config.yaml
norm: "layernorm"
norm_position: "pre"
fused_qkv: false
parallel_block: false
patch_size: [8, 8]
layers: 8
mixing: "cutmix"
loss: "cross_entropy"
beta1: 0.95
lr_schedule: "cosine"
final_lr_fraction: 0.05
weight_decay: 0.05
Rows from block 3 of a small image classifier, named by matrix and row number. Rows with one number belong to one neuron. Each number is 128 + 24 x the weight over its row's rms, rounded and kept within 0 to 255. All counts start at 0. Numbers have three digits each. After the name is the row's rms in percent of the matrix's.
After each neuron's rows are labels from the 100 images, of 14848, where the neuron reaches its largest size: "patch colour" is the nearest of a few named colours to the mean colour under the peak; "peak at" is the part of the image that holds the peak. Only what is clearly more common there than usual is listed. The data: photos of plants, animals and fungi (iNaturalist). In brackets: how many of the 100.
# gate: MLP gate (model.blocks.3.mlp.gate.weight, 512x192), inputs 96-191
# fc1: MLP up (model.blocks.3.mlp.fc1.weight, 512x192), inputs 96-191
# fc2: MLP down (model.blocks.3.mlp.fc2.weight, 192x512, transposed), outputs 96-191

gate.452 110:122131089148122121114149187095128113153165108133189135156120152161133140135149124155142086160128144163146130111136078124149115110118130111141134133100127154145140110159142104090095102097125122048142156118106100120134145118101096118133136117107129120148113125107101111070146196127114115119
fc1.452 108:162165145143159130122110108154114105142105134081194148121129146082114117152100118138106208130096158136150163149135102142120166111148118142088140106173147128115157147124113134114140131116148126169130158132165133140096093136170113116151119110108130138133111148074140106122163073165128139101
fc2.452 104:148140121123130137083124107142103139137149124146107135134144116117129090143150142077145111130094143147130151114103113157159126154139127149076160155128066148123138116111126140101128158080173081098147126171130139117099145097141161095102145139099137138129154111085129142116155078168085086095
patch colour: grey (86)
peak at: top right (32)

gate.376 116:111111099147104089153102192155133104098149130139169107092161097133131123148131129138118100123120172176120150138116119118135129125113132109137118111076138117177115117140119099157132148122127108102116084127113158148136110118106143124113134129108101123062124099136135137128185204076144123119
fc1.376 121:109137104173140143127138090107123121090128132158144086098099098131129145163116136097109127107139160102124114129170107105090136121169097108128154072172141147130144156123109147126167119123109122144108132076109084184116136160105151139114142151105077132143156109089157100130120101108122110129
fc2.376 115:105113106151149105131179092141109145115108121140146163110119127153142111199123142071142123082134137114149125119162150115090140100179100149091118112126153154151142159127137154096143132097112139131146116137097153142136122157146153140124171148142111148139115070093137123158117104127116149130
patch colour: white (74)
peak at: top right (34)

gate.245 082:113152161176098140109171137114152138117130148116115166123090116110161094141087158132095109144103140111064118128133111133141150110134131121111135134081084173124131125107148141140128111110156086115128157159109114141144117132110090093178124157143101125087102131139163127074157133141111136119
fc1.245 093:103128136170163144101143122153125146108118152098154145162115134114165165137094096119140140120120111108125093146170127086154120157122148098118092122121112159132106136129174125132157146097184056132160157143080131146135101128124125149154152110136124121114123099134108079091093143125090067143
fc2.245 093:131113169119126147144125085130127111125108107135159102145113128089100118121141100148113129114166089111177114158083120155096149162151146123122098135132111126086103117122115124121146116152080160135118174131130141170127132160147132134098128144135100146128154094138180099121161094104109065140
patch colour: pink (26)
peak at: top centre (25)

gate.298 107:122142145145129120104104129176102131139095123152142125133126133084101164112089145154169133116153118076160103139130120109109133147151115130085095138102139134095137113149125061121152142160108121130139200107153140156123151144114147123136098080153144129187089134130112125121137116124112121163
fc1.298 108:173088150155112157128145137137163092095147126136131150110114148150137141125163130141130136117139139054107126117150113151141128160149126161155093127134110161184113149157107167110103145115149147145157135153082158135155154087134105098117107130125125140094101104143100120143101143105154091121
fc2.298 104:153070157099166076153146139143120143131111152142125125169127116160129111147094117131166117112142131137100142172139140138153145155120114147131128143159143092120131133133115120156117130096099110170138114077147103141094076159157121149142157136090107136184111125073114141146165102141122138092
patch colour: brown (73)
peak at: middle right (25)

gate.481 102:158103155125131159145154126037127137123142117113159090168125180138117138123143122158160116104116149129150123169109110146136120112113126143122161088102134101102141115121142150127165122118134119111147122125127144121167125158092123180083120105122135114148094110095128111143139120131115145158
fc1.481 105:141132140141157101123105129123149158128155172084048111143197115151142130132137093157180105142164113124161155115110134137132129139127117138132118139152140092070105078168121152110136170113120129113175120121185111107106147087119131152138116102149082083133140129131105103149099115110147125079
fc2.481 100:121131119117160113119093077106086120148135130171151169055116137110140129132145121143123136142174069120113137095156142116135102125094122138135114093134120117158127078161128092151104161114144142124139124151096115109109105149117171111124104095155142157106116095122123136090181153212135142103
patch colour: brown (71)
peak at: centre (28)

gate.449 132:102155128185124129104124100142136103115109152132123128160112133118135142130086152135109099083137108105094141126107136068132144140120131109155103102158130163135101116158132120121132111131161130114120141143108115111143140138145174117126129118115088130086126127101119135084122101086144086131
fc1.449 128:116118106097134126124136143140140144126119093141176123124117155135128147158119117135132134127125113083102113116127128170149085121107110127103136129163117110120137147120193114127159113081124125134137182075125093112100100113050172098123147116131126144119135125154144099089085107138097144105
fc2.449 113:158112099143108121087129128139140190110160150103132057109089159138122114124103143099163087139066111135117120133074175138134166129134105116135143093129143153131121141159134122154123110142173127097116099193156100128156115119146128133125152132170112134123116089099130132103113146142170153124
patch colour: grey (79)
peak at: bottom centre (25)