Rows from block 3 of a small image classifier, named by matrix and row number. Rows with one number belong to one neuron. Each number is 500 + 50 x the weight over its row's rms, rounded and kept within 0 to 999. All counts start at 0. Numbers have three digits each. After the name is the row's rms in percent of the matrix's.
Before each neuron's rows are labels from the 100 images, of 14848, where the neuron reaches its largest size: "strongest on" is what is common among them; "patch colour" is the nearest of a few named colours to the mean colour under the peak. Only what is clearly more common there than usual is listed. The data: photos of plants, animals and fungi (iNaturalist). In brackets: how many of the 100.
# gate: MLP gate (model.blocks.3.mlp.gate.weight, 512x192), inputs 96-191
# fc1: MLP up (model.blocks.3.mlp.fc1.weight, 512x192), inputs 96-191
# fc2: MLP down (model.blocks.3.mlp.fc2.weight, 192x512, transposed), outputs 96-191

strongest on: phylum Chordata (92); class Aves (90); order Anseriformes (41); family: Anatidae (41)
patch colour: grey (87)
gate.272 114:545445547589538451489562474386580504538541431443506502365534560514494547553518551495542501456461470498500584482466495479510543538496423561474579535458480547490394426450546475512449557362510461340511479543513498435627478519445521497570504447488528460462419560536493510523527597457492495536
fc1.272 104:462484431495460490554479468472497462469416508504564513380493558590472486496465449500537529483453499474447509558523531481486514514441555548541465581499411499492512527475476479509484544512541502425497432560517533432526589508465548431437449500515614480431456405717505468608459398505519492462
fc2.272 111:466457435461560510586469417524430509495488500489488398576563466586554530530530445509464563522501513450527505593494532483465462476492486504486528554552492438488594511452520434485467509548528430511453503503526470576522438554448556443458447373527480500527551583588544494360470487565596425473

strongest on: order Charadriiformes (29)
patch colour: grey (81)
gate.362 108:514531453473528376409575472392516452509522473529465460490415503541455569426449461591566558609540552565520423453438402557474528530515463513579460595581491516543529552473463527464435570471545486523517545452465436470621428515480434537525442556415486475413464451482529420589543521495514563500
fc1.362 106:507477465458449493493539499454480466430508432466557499491590458471494492517454513419541499458521451441422486472459430560489466595563424557546573477480535555510482542514429544494446525484530547518526480575640475429490603428420513511453611556555477523446454478571538398505467471420367526476
fc2.362 107:573488492525407539477566528480524493525563559437607422523547608590491523516560548494407507531478519531571496555524455543510462571533452517499517562471562554533483432538477394554665547486495489510646529561496542457459556426522555459458506510554466459435542491501532488517464488562448542482

strongest on: class Insecta (60); phylum Arthropoda (60)
patch colour: brown (59)
gate.306 109:573522547519479509570527504563475523443502475498500472489528441492520395465481451417522617511477565458521530590449393498484500526558544445430464470561443544468576435494562440483542501450517459500460477443517510435461519495479504501482482515460551460482582496565422514400532501506556597553
fc1.306 109:537550482490533387459480476531505544484518492515599486562418551458464461483448451493573474505419478522410443458529537542545459494565536524496506437552517490461502476511491475504510424508540561586509597400513531457527494480492496463470504538505593517442641546455473434469654484521519556511
fc2.306 109:467597496550517609363551585550507380488520392569390527528489522531461485426572544515496495483466526494499544487441488497466513462496445465529506472517587494582555493514431491435429524499554496543489537392496542515455472463491459465487478440560639575543472532579494529526450402481516454416

strongest on: order Passeriformes (52)
patch colour: grey (77)
gate.168 103:492475512473453489520381513480437534518425476554552666520501417577502487509569461551553569433504408475499492550517444502480492487492478568467502530457607574389473579483613507516565555419523507477548498539472567421454506569422465609440478564455399499534487484534531444479456575510512529450
fc1.168 102:582504501578548528543436521495560537583490585485455560461523555506463500470424515364472460555518547578456408533462470385510554512483515466474548469559531494534544512463482486524392434545485469514550463472416520538471515487514477479535462491517392450450602557507527543478587518559528503583
fc2.168 105:524495460472492410404566471439572478467569542502551541475503499437494473517580408520411482551515483538454464478478505558539498484475553487546528548487530576417513517549471484566548540395516578560392529484554523496623527419524474456510500461459405515513476584465511443476467512467576516499

strongest on: phylum Chordata (99); class Aves (97); order Anseriformes (42); family: Anatidae (42)
patch colour: grey (91)
gate.180 129:516549442543462490477449408451457527515449487535481514485425497631491466420475461512498509528538523494495518474494465468469572604456422496523452553620416523485577525394457481493535590567573484444432390451552560586503435467502435506486539498512519499554492549518505473534508529487458518490
fc1.180 121:446489527462452467469477562500460572482541541466554423540484461540488478505437509503514544296434474415605453493517538519466535487536485462538502508481519522518565517425517503433529561477538445493517526554482528407466399464536530527485560495469523477518602343363525540392488424533459482558
fc2.180 104:457474552406493546523527471479408475555538456569517446468500504508567588491520507470533586558566542420549488444435468565535455409534551505421522492477504523501542481500536569611471512525558558507458533636563558428440498530545449429470481393438472459504552420462494533499456442480426549487

strongest on: class Aves (83); order Anseriformes (29); family: Anatidae (29)
patch colour: grey (85)
gate.253 102:535517450483501475564594508406575492511422570454515497335580477531538495604403552464438458515505452523529464464472527530550478472467476528514402514496495468625510414468549565443378391523581486530571524549515447463429404543590574542471376426497479550420537591543579549407467476548541449475
fc1.253 105:498479459455547459557549454425605478476471549476567530258512515541542499600509574497488489506501499519538438422530514518484448509468490547544488525451514507581474389438510561508399437496556506532544608532538447506391390523522507552518400482451513495445471534576501554337480511468558456504
fc2.253 104:433483528531552607588532563423539340542454534557471501496643466503549544506472519494507602566470455377549452460487528537488499447521496470446611528514468469493543544513439506496534464482488473567571463463475481463495548518530470554418481464452483530433500508577521510444461458446531554487

strongest on: phylum Chordata (99); class Aves (96)
patch colour: grey (75)
gate.281 114:515527507483520432414453524351485495441445557485509466487507559520468499472492454455457432493472569510549490454425490637479527531396607524569479530418571516531484455411521436452448523563590490428475469541514534448593436506407443537447457453490540569454478533545450532443453556520560508553
fc1.281 113:454460496559476499505444624515493519501507517513549452456568574556540541565454511531469428539461578538454505452552513526525456477425523546622511420409534445513468506486502449502452499411528429482454445546560505488526442469391535467441438530449485518429559488557506505482472659494628386527
fc2.281 101:594425576461444584482457524437656549499553457481584534539478496474502496540518420533452500521438535564508494547490550498512537485396546564469490417473474425520599534493499549410543433538529482584510406453534505532468439430551496496482450493470543549479451539588429472444509550500598486509

strongest on: phylum Arthropoda (66); class Insecta (63)
patch colour: white (48); pink (36)
gate.68 099:483527369508440586504526440469531489624495489447449492474450460488483510507494543522455511503478490530508533509510512529436485470429434445507519513484577604540461501472579519582536538472473511452508537629482484481485536525588492520572425469480522506460479462518502651484525524456533498531
fc1.68 104:519469518506543513559583637480449505494497547461458495519434417501476485608549562557499471503539569520484512535460471495457544489486519463448562502482524568462414500467568494480492481462442541470470487527458486401545541402572467431488443409478553612523480510457477543468468420467551572514
fc2.68 102:463547449590473489422471431520462584496577508554474505459510535507498492518581554466586461489459495508416570509481457473450465593558461460460504525555409451398560472509465495422442503438456520555552539427504438497550554572511548480569501587478448569427521543485486527511536495530437572523

strongest on: class Insecta (65); phylum Arthropoda (65); order Lepidoptera (36)
patch colour: brown (69)
gate.390 103:497496578401457511473538597488460513439537534459528506547476487514556466530444463447530441560485583490508538462496488472414435474590485466539509418539405478549583513429532566529467514517525475475571491529407462556443426521478406497526524385546511428499572491541563422494525396513416495529
fc1.390 111:456552391475470565521467458483533478470541501482537590448475576490480448538518499504482526528525442467488550497542518552487479541486437501494562508569609548421513505553456482521522502475533549506520499618560544447494508471598436523509537488444470459453472507539502491461562644542553527515
fc2.390 106:469571468529558543423533438502590535532482471542453555497454578522428529514430474502638572537483606480538513471466445562624470539480535510587538579531493461514497533466544504467490519598540544496573422501453490421546461519511511431446503643484499483504499483509499497441491533424439497448

strongest on: order Anseriformes (29); family: Anatidae (29)
patch colour: grey (85)
gate.368 088:480549488357491514560507554503543406544496525530546496497418544514525558400481439518491561542314485550494497533468470506543505475446508586576527512461424544547456588428463427477600494556530465479418540494477556517557495592467504611558482504445475513540444489473474514553565501442469535488
fc1.368 088:543492514443438509492453457541474412542444446503571518499443501411508600499488518564508497537393455687487485542416471575494515533524585556510444502463526484553553543506441438515514506532543458554443574521402638526499492546433521577473526463432580469499466643497450465513497551449503419562
fc2.368 091:466428455519520516550576524557433489436478567451430411521514532440536512367412525486521502472519486444404534526498493592445568477510577505518425617517451465495455503484487553557507409556493583495416495575464572531457477481445512449558524514590527528465471490423482494571465512578501466480

strongest on: phylum Chordata (92); class Aves (88); order Anseriformes (34); family: Anatidae (34)
patch colour: grey (76)
gate.416 096:497481552535525517541428495440530592565511528447479613503571483498494496425475510461442495500449414550470535521507480484456409544455519559469539470539565516431503435525523439549498418405503498550472475441615480523497537503490527544426387493419420545423461412516469497501563493470534445493
fc1.416 096:455469538486524454539453555488520485487453496475562573432507504471528600518561466499536524667474414451499609508519518538543469422504533492526491490486481547460483472445500485467549507485535536422386471436565546542421488545519470474579485524584529477524525467496523503472591552526516448495
fc2.416 092:518528460566430528555516550411578503443542515413540537493482459444530435498555476525485432489505568519476529459504550539494493429441562531568485462442487513527494459529504549482533547503454524519499476494522505379494459460481504504527450566424501485502505522524570472611511448451456463639

strongest on: phylum Chordata (93); class Aves (85); order Anseriformes (35); family: Anatidae (35)
patch colour: brown (61)
gate.41 125:450513476534539496428560481541490496384434535455386496505475533550482505574519505549480579519428597559546539509562442403438528506589532507500484490483551601546434536432470511542530554486503495477459480455584537511539483518494509471541472392523530505488433552546588632556576495466537425456
fc1.41 118:521381526476441595423522552558506530497519511581494464487561470463491520477465465548506505562514570474580446449473537583526462481497486511579503526515488511418560452557536518545499405510525505514507606533490513496377544481484396497473478514481406446523507504458501538424487423548459621478
fc2.41 103:520433464548541514534476497484429487501443549444556511450602434479381453487499537595538499498582549475556468516432563514520579513461435516508525425440428577566467500459428474547460421502475449507577566560487501455503455402554471514547568602421484488524562446422478518560551422581454483487

strongest on: order Anseriformes (39); family: Anatidae (39)
patch colour: grey (83)
gate.365 109:392492564580512530524441522489494422456450468520440584510406491531482545466430514475457425518461504515560493531479475435587516492494566447529619522415496521535479491476492547424545435401578425454552402506503468547549525476414452544408502585493555538442444544530397536465432527535521495459
fc1.365 100:550538477538474502494559529614547508545575527488604371530555482465540383565470558442493506535464493501565506512505463524431489506495571562445454459502419517515403499515586554418417419598493549479522556527537484512446449507526491435515404528489531534513528502475511422541531480566540477542
fc2.365 094:487545543486541494481394579578493477497433481565482541477484520484416518594468518515543539548506466520590548411623502393457455514532490444495556443522550445538488519473568571530407432433502452451465494481534658436505555499625477521558467501587481426498503512444566491559491474503400520540

strongest on: class: Aves (90); order Charadriiformes (33); order Anseriformes (28); family: Anatidae (28)
patch colour: grey (92)
gate.430 089:510510561560452372593478509398517502508525451520534508553484566598418501425472493547502420556520469505397564480562458401340478510430414580416515540410442572579481540513502442539504529576505536551526500509564537550478538496456468507477412473528568558509470529571455488461522565503542514501
fc1.430 090:492599460536583494591490499497427589460659496442472548516492509564524550469508461507434478456429502441489523490463515497470529522430526527454528466452543563478521481464493535551551538562460630473464461480610525463542482504411552491512503435503472530481468538488480506462526518514510519550
fc2.430 091:456450523491574521497534583510525543470491475533443425499469500388476537577504448527483438409427508429453566546496497472590529496463579501396520407498507496508516538572535468470514461510416432433404446684467535497549503516629579471458585485479531563537480464555508451539571587579480541561

strongest on: phylum Arthropoda (64); class Insecta (63)
patch colour: grey (75)
gate.262 123:448526491449517411485512558502455525497560525516450452562511471593567507561572507489417605580487598585539539595468513464448474478524465461500524590411562566455475483474567483470460559454535479479454579441491517521445548488603409454482482439460553447616560504424528536420368333533532490491
fc1.262 127:525482531437409473484525490568443557492419410476475578515374549466549511442536489463414488445572526548422539436459531573614520469530508508446468521527531564511417571440518379552485425426449508383494517603513488447457442472475385469506468506502522480458387488466454507496476495545571488464
fc2.262 111:513545530537494554486496553608533556485553567449514497515514511660485574520439537552580476548476461477530501485485411539513507427524359483465490503509502538429545527512535516424550646480515539544459538602525403475481537486528463467494579462458479491549494434574439455550466460467567514462

strongest on: class: Aves (96); order Charadriiformes (35); order Anseriformes (33); family: Anatidae (33)
patch colour: grey (82)
gate.312 098:509528529524504589516393464499480500541505478461558492482450372547508460474365491542541488487511506438520561457492495569443524532527361506511419502559451548514446479446481519547573552571486504411516464478576499535597490526557512512509441437485541453560572452573447509519516496488472544446
fc1.312 097:438531436465504524507442408484488564578571568519476558467452547469516495492532399513484397493438504511465520485474486504495455540541432461520620543569503477482574538481551414465417566351585409426501535487494493522573455495454494549520470424454514583454540498620509497355514518496490541445
fc2.312 095:439481596598577506400536532546515583445511474527489445467600458552491499424505561542514522506540555515482384513511511532525499551575625515433537478544507522495492540549514527474411447469523419527501539496521521425401575434392481461507487458532479451449514579502555501387570451408492513496

strongest on: order Passeriformes (59)
patch colour: grey (80)
gate.496 107:508552504501439504640544496459544523536469386474478546526463500390552499453527562533512664411540499546541449500503507535504468520431516528505483500469514440460488480454507526496478560514523488472595561541505594535496448549588495517439536520455473488522433618403456543498492514491491408483
fc1.496 107:479416479464468425490515556563504532553502521573475513484587516510536545523525412478455537515587516499451460456518495450555518509486584451547435496419494516510486512561537407447506427441470476537468527520502569466434388499528574490517516429531423432505423502442493358578491465491471388491
fc2.496 103:507552537491449502439417516524453549497481493614595414545494398511476516525534532511569573446490594545520475544495506573569461504565483516470489430548439468505521490486453497509505489491524474520535569539564367358507566556502570469447517502483438519440567500524436480305531449486505498447

strongest on: class Aves (85); order Anseriformes (34); family: Anatidae (34)
patch colour: grey (87)
gate.129 095:442405610463462529560510452457573440517446458476458568476437467579421459518593440531513469543490432567592471457581453532538595496470436524461602439484483539557512373486486513541558460528453506503459430580585459473478569439376472497464623467576507518582507475569521501465496471512555425496
fc1.129 096:448498524539540522527477512519525467496401508506555534497496490518409535483546461357451469520448425517500464519486544570513506467515439540448531578531477486637544393443546515500523361515494469468472497625551493440449505465458490498479532495487542479552565444506435503519559579443475467534
fc2.129 101:605389467435485452474450497485526587443481491493398419611494460544557553516555488533494439427527407501527502482554456497428488438499519481487543461570618422445468494466491495468468471527446518533493479488440464469497424517527539450515416423521565523575606539440505515481491534580456469574

strongest on: kingdom Plantae (30); phylum Tracheophyta (30); class Magnoliopsida (26)
patch colour: brown (57)
gate.493 113:522449543548449567432516554455449549473443482555538545548514505495425513526472472546431533455452640441561492505585455418510527432524548508579496439475592469580517458440503392451533506503553513510492535448552531482583472519407541551627458456561487480553506408500487566476410454508477602550
fc1.493 119:446525436480571423528468446597511470601539517383456471576470471478514474558464495473512538532485410531515544465449418475482503549508424463437513522436481493500491499494500555514482438412525402475521555523488526461407520537553531469382501570499508583415513581456491468436638576483519430445
fc2.493 109:516462484445482466501525453417519453473418518515503530476493399549499525515424496455594545570484453557488458496480642520349529369503538546579565514453509531488565453579473555494537596476526548485528518463476499472445508518631392548550502469546555517494504439513555516514469509430485605523

strongest on: order Anseriformes (27); family: Anatidae (27)
patch colour: grey (76)
gate.47 105:379480505513440516477537396457489560528518444494489449514537464426483444513551533401507444481448535524522518510494567579528511520513497537539459441530485539639522437565463530505457505478639443487494438466500532492524602537526508470451510569475495493539446553581492542557530502484445511552
fc1.47 095:473585470491504487559497456547580579564472440501513499479480462468541483402508442588539508511501584415488516541477579483465469432528573414477433492485531506427552542530486472586409441484494479538528622502576529479499517419536538505482478357550481576462490520481519426558512536497467548512
fc2.47 102:565494427442480526599560509500597465505429424534498416538509448563509466439533403512566548419504491499589535593526479494511449560506502442577456548508453529484493566552454557483400523490492479518529521479544581478492543569446556546627535491502445577479486598455532521564483469515431557471

strongest on: order Passeriformes (50)
patch colour: grey (81)
gate.135 111:530595410513435502510460474547486442533500560502459533534450579533537470513521566494578459517464605494472435474491558554504387487414539521523512520528444448527502505355491575465551461573480537437466558498523572556458500475457429553472489548546400609516432524485538444570451577423515529520
fc1.135 119:481467442448478470495589435429512475559582505492498404541535580506515524468444368512506505428458417483513496444512527477540549530522451498461418401492571490436459444598532564513493493473559477513493384568488466449485546549518579470527483460504577473563566618479536504505562295470524485585
fc2.135 109:532451517505512546517577445538418482487425563529496493440429527598535605503455432553480549505461610447567433556477427492589467558483580556574545505472460462392526515590437471422494576474493529532531446500469496466544504495503542446516527481494442549519450551525479461396537467501533488471

strongest on: order Lepidoptera (31); phylum Tracheophyta (30); kingdom Plantae (30); class Magnoliopsida (28)
patch colour: green (27)
gate.219 105:532487521511534515341492500435527519358445529530510507504527504481506580531480519480492462496431620470478563527432546460470487493473451488479561550560506492514554465511458474554463543525563463534585495416511468420527456442439531426475469601473535424496521427425510433521529519569562509460
fc1.219 103:435550523588567496429508448486529476404553529503562512546528478452505473497410540431463501454505553626399550491498539477448544567564493493559429497474579463477499506554472427533594524536515475457607452417499526546502426435571563392470481467536551416468512502498598430457539471471497454495
fc2.219 104:528506489534398519486369509466571510449433491572506532544595360509533396376542499452444486469538526545485482526462483443543509463476507509536464450411501453541547561508541453466570480535442533532540463509390515565497448541482588566502519544451485558426549360559485544541507550487504499490

strongest on: phylum Tracheophyta (35); kingdom Plantae (35); class Magnoliopsida (32)
patch colour: brown (51)
gate.118 109:498492460474558572530590514546512462475538448551595423471536549557403485484527523530478474466532494509576565426411526389536534485452458537486550575529497462566464411499461436411585481586442481454564560524523555502450445546497442448514476536535476551415469457538487555495408506462590535471
fc1.118 106:430551540454448516443426531459469333511393466513419544527449503559509399498461350478494555538571491527493479375475485565551385479495484474498550523511484543557558437513490598491418564517443397482422536518463416464448466442460516504465506514563444544445410469509558427486562489488537499411
fc2.118 101:504445505495508551458415513572575482506476479507429504474461464499553540508505556413496519501493448449527471499561487497462537501576539483403402462430492414358466435514544453426497511462496506607488487409577477475619483526437423493401556553534583472419494485480514424494504444531388464559

strongest on: phylum Arthropoda (86); class Insecta (82); order Diptera (25)
patch colour: yellow (61); orange (39)
gate.199 107:476399584598487496421528533550511538544573543521392442563523557547493517517460503523407485471549408563565507435445464458437527484542560414470512456418426469585465449569578556473546454551519475507480506450422480446566504536490541476489555506531556507511432544347504452479604588477534407516
fc1.199 103:500504531502505488428497479457453521485494497487631614599569501498479365515494513551385433496474519479462563518528417492426466429521496461504557421441448483505519531397588434481471515472466502568434539465434483500603518466484409469522546436542525505447617634532527482568428578407542423459
fc2.199 105:510529541489562527500438476527460516596499451460455589456529517540455541436400470566553498457499503483529497477455384494537425449512555545564554557577418516473593468493521541527496557434405481477506494458502407548422494512560566476524509397431502528482502525483568515586509520412486555511

strongest on: order Lepidoptera (34)
patch colour: pink (48)
gate.339 098:385554530575521435485479432473492460533485433595482503522590490528523546519420455557478474560535476452511512464485485514504559571459441491588482512455436531450459525466554502419466523566512475520562485499570506443371533460548461501537614513435558560508588513555511433424504434615541439389
fc1.339 100:498524507503483536505423390367442403519422552508545538488524504451536535444387450531480523493461525442576508460418482448541542469499510526429546533445504557486497535484500535579507429462502586539612476568467438398531483611554442414558616519467603509558498514572531520446499478503549515394
fc2.339 099:495524443480505541554472460524500394554448490520449473470508419490450415430496490497567511612515486391605549490526390533468515466452515439492449496459519502551551485519509512444570565450536554532527480480509480457603387526577432497584474469563528508511522455497565505549573537562530518546

strongest on: order Passeriformes (58)
patch colour: grey (79)
gate.400 089:492557603465439534509525559496568580459419477475488536503557532596493574425491513547516607455541505556543434552529504512559528518433575490523521551504538544461455496588429515579430478473497433476479516440514525479402473530446537611511495586519494470490510555453507398488501464434536402482
fc1.400 087:497533534451563494525528536494431554555525444467456561506553553582473467507422486503554511417521474494575541545569457475554472471446574468419470507448499482422528444586514512517481458477585419430558549468445541416478452501506446576496549441471440484477545505459413457376485554424517381515
fc2.400 092:601448490464458524616406471563531570467470533502574548551535546553557457506455486505429415415475419475543462488469591414521533486581530452499515519417476472444431443506482477523558463387423575581419501479549572458519450565465508505429560436496449449562520468568473526555516499551513447518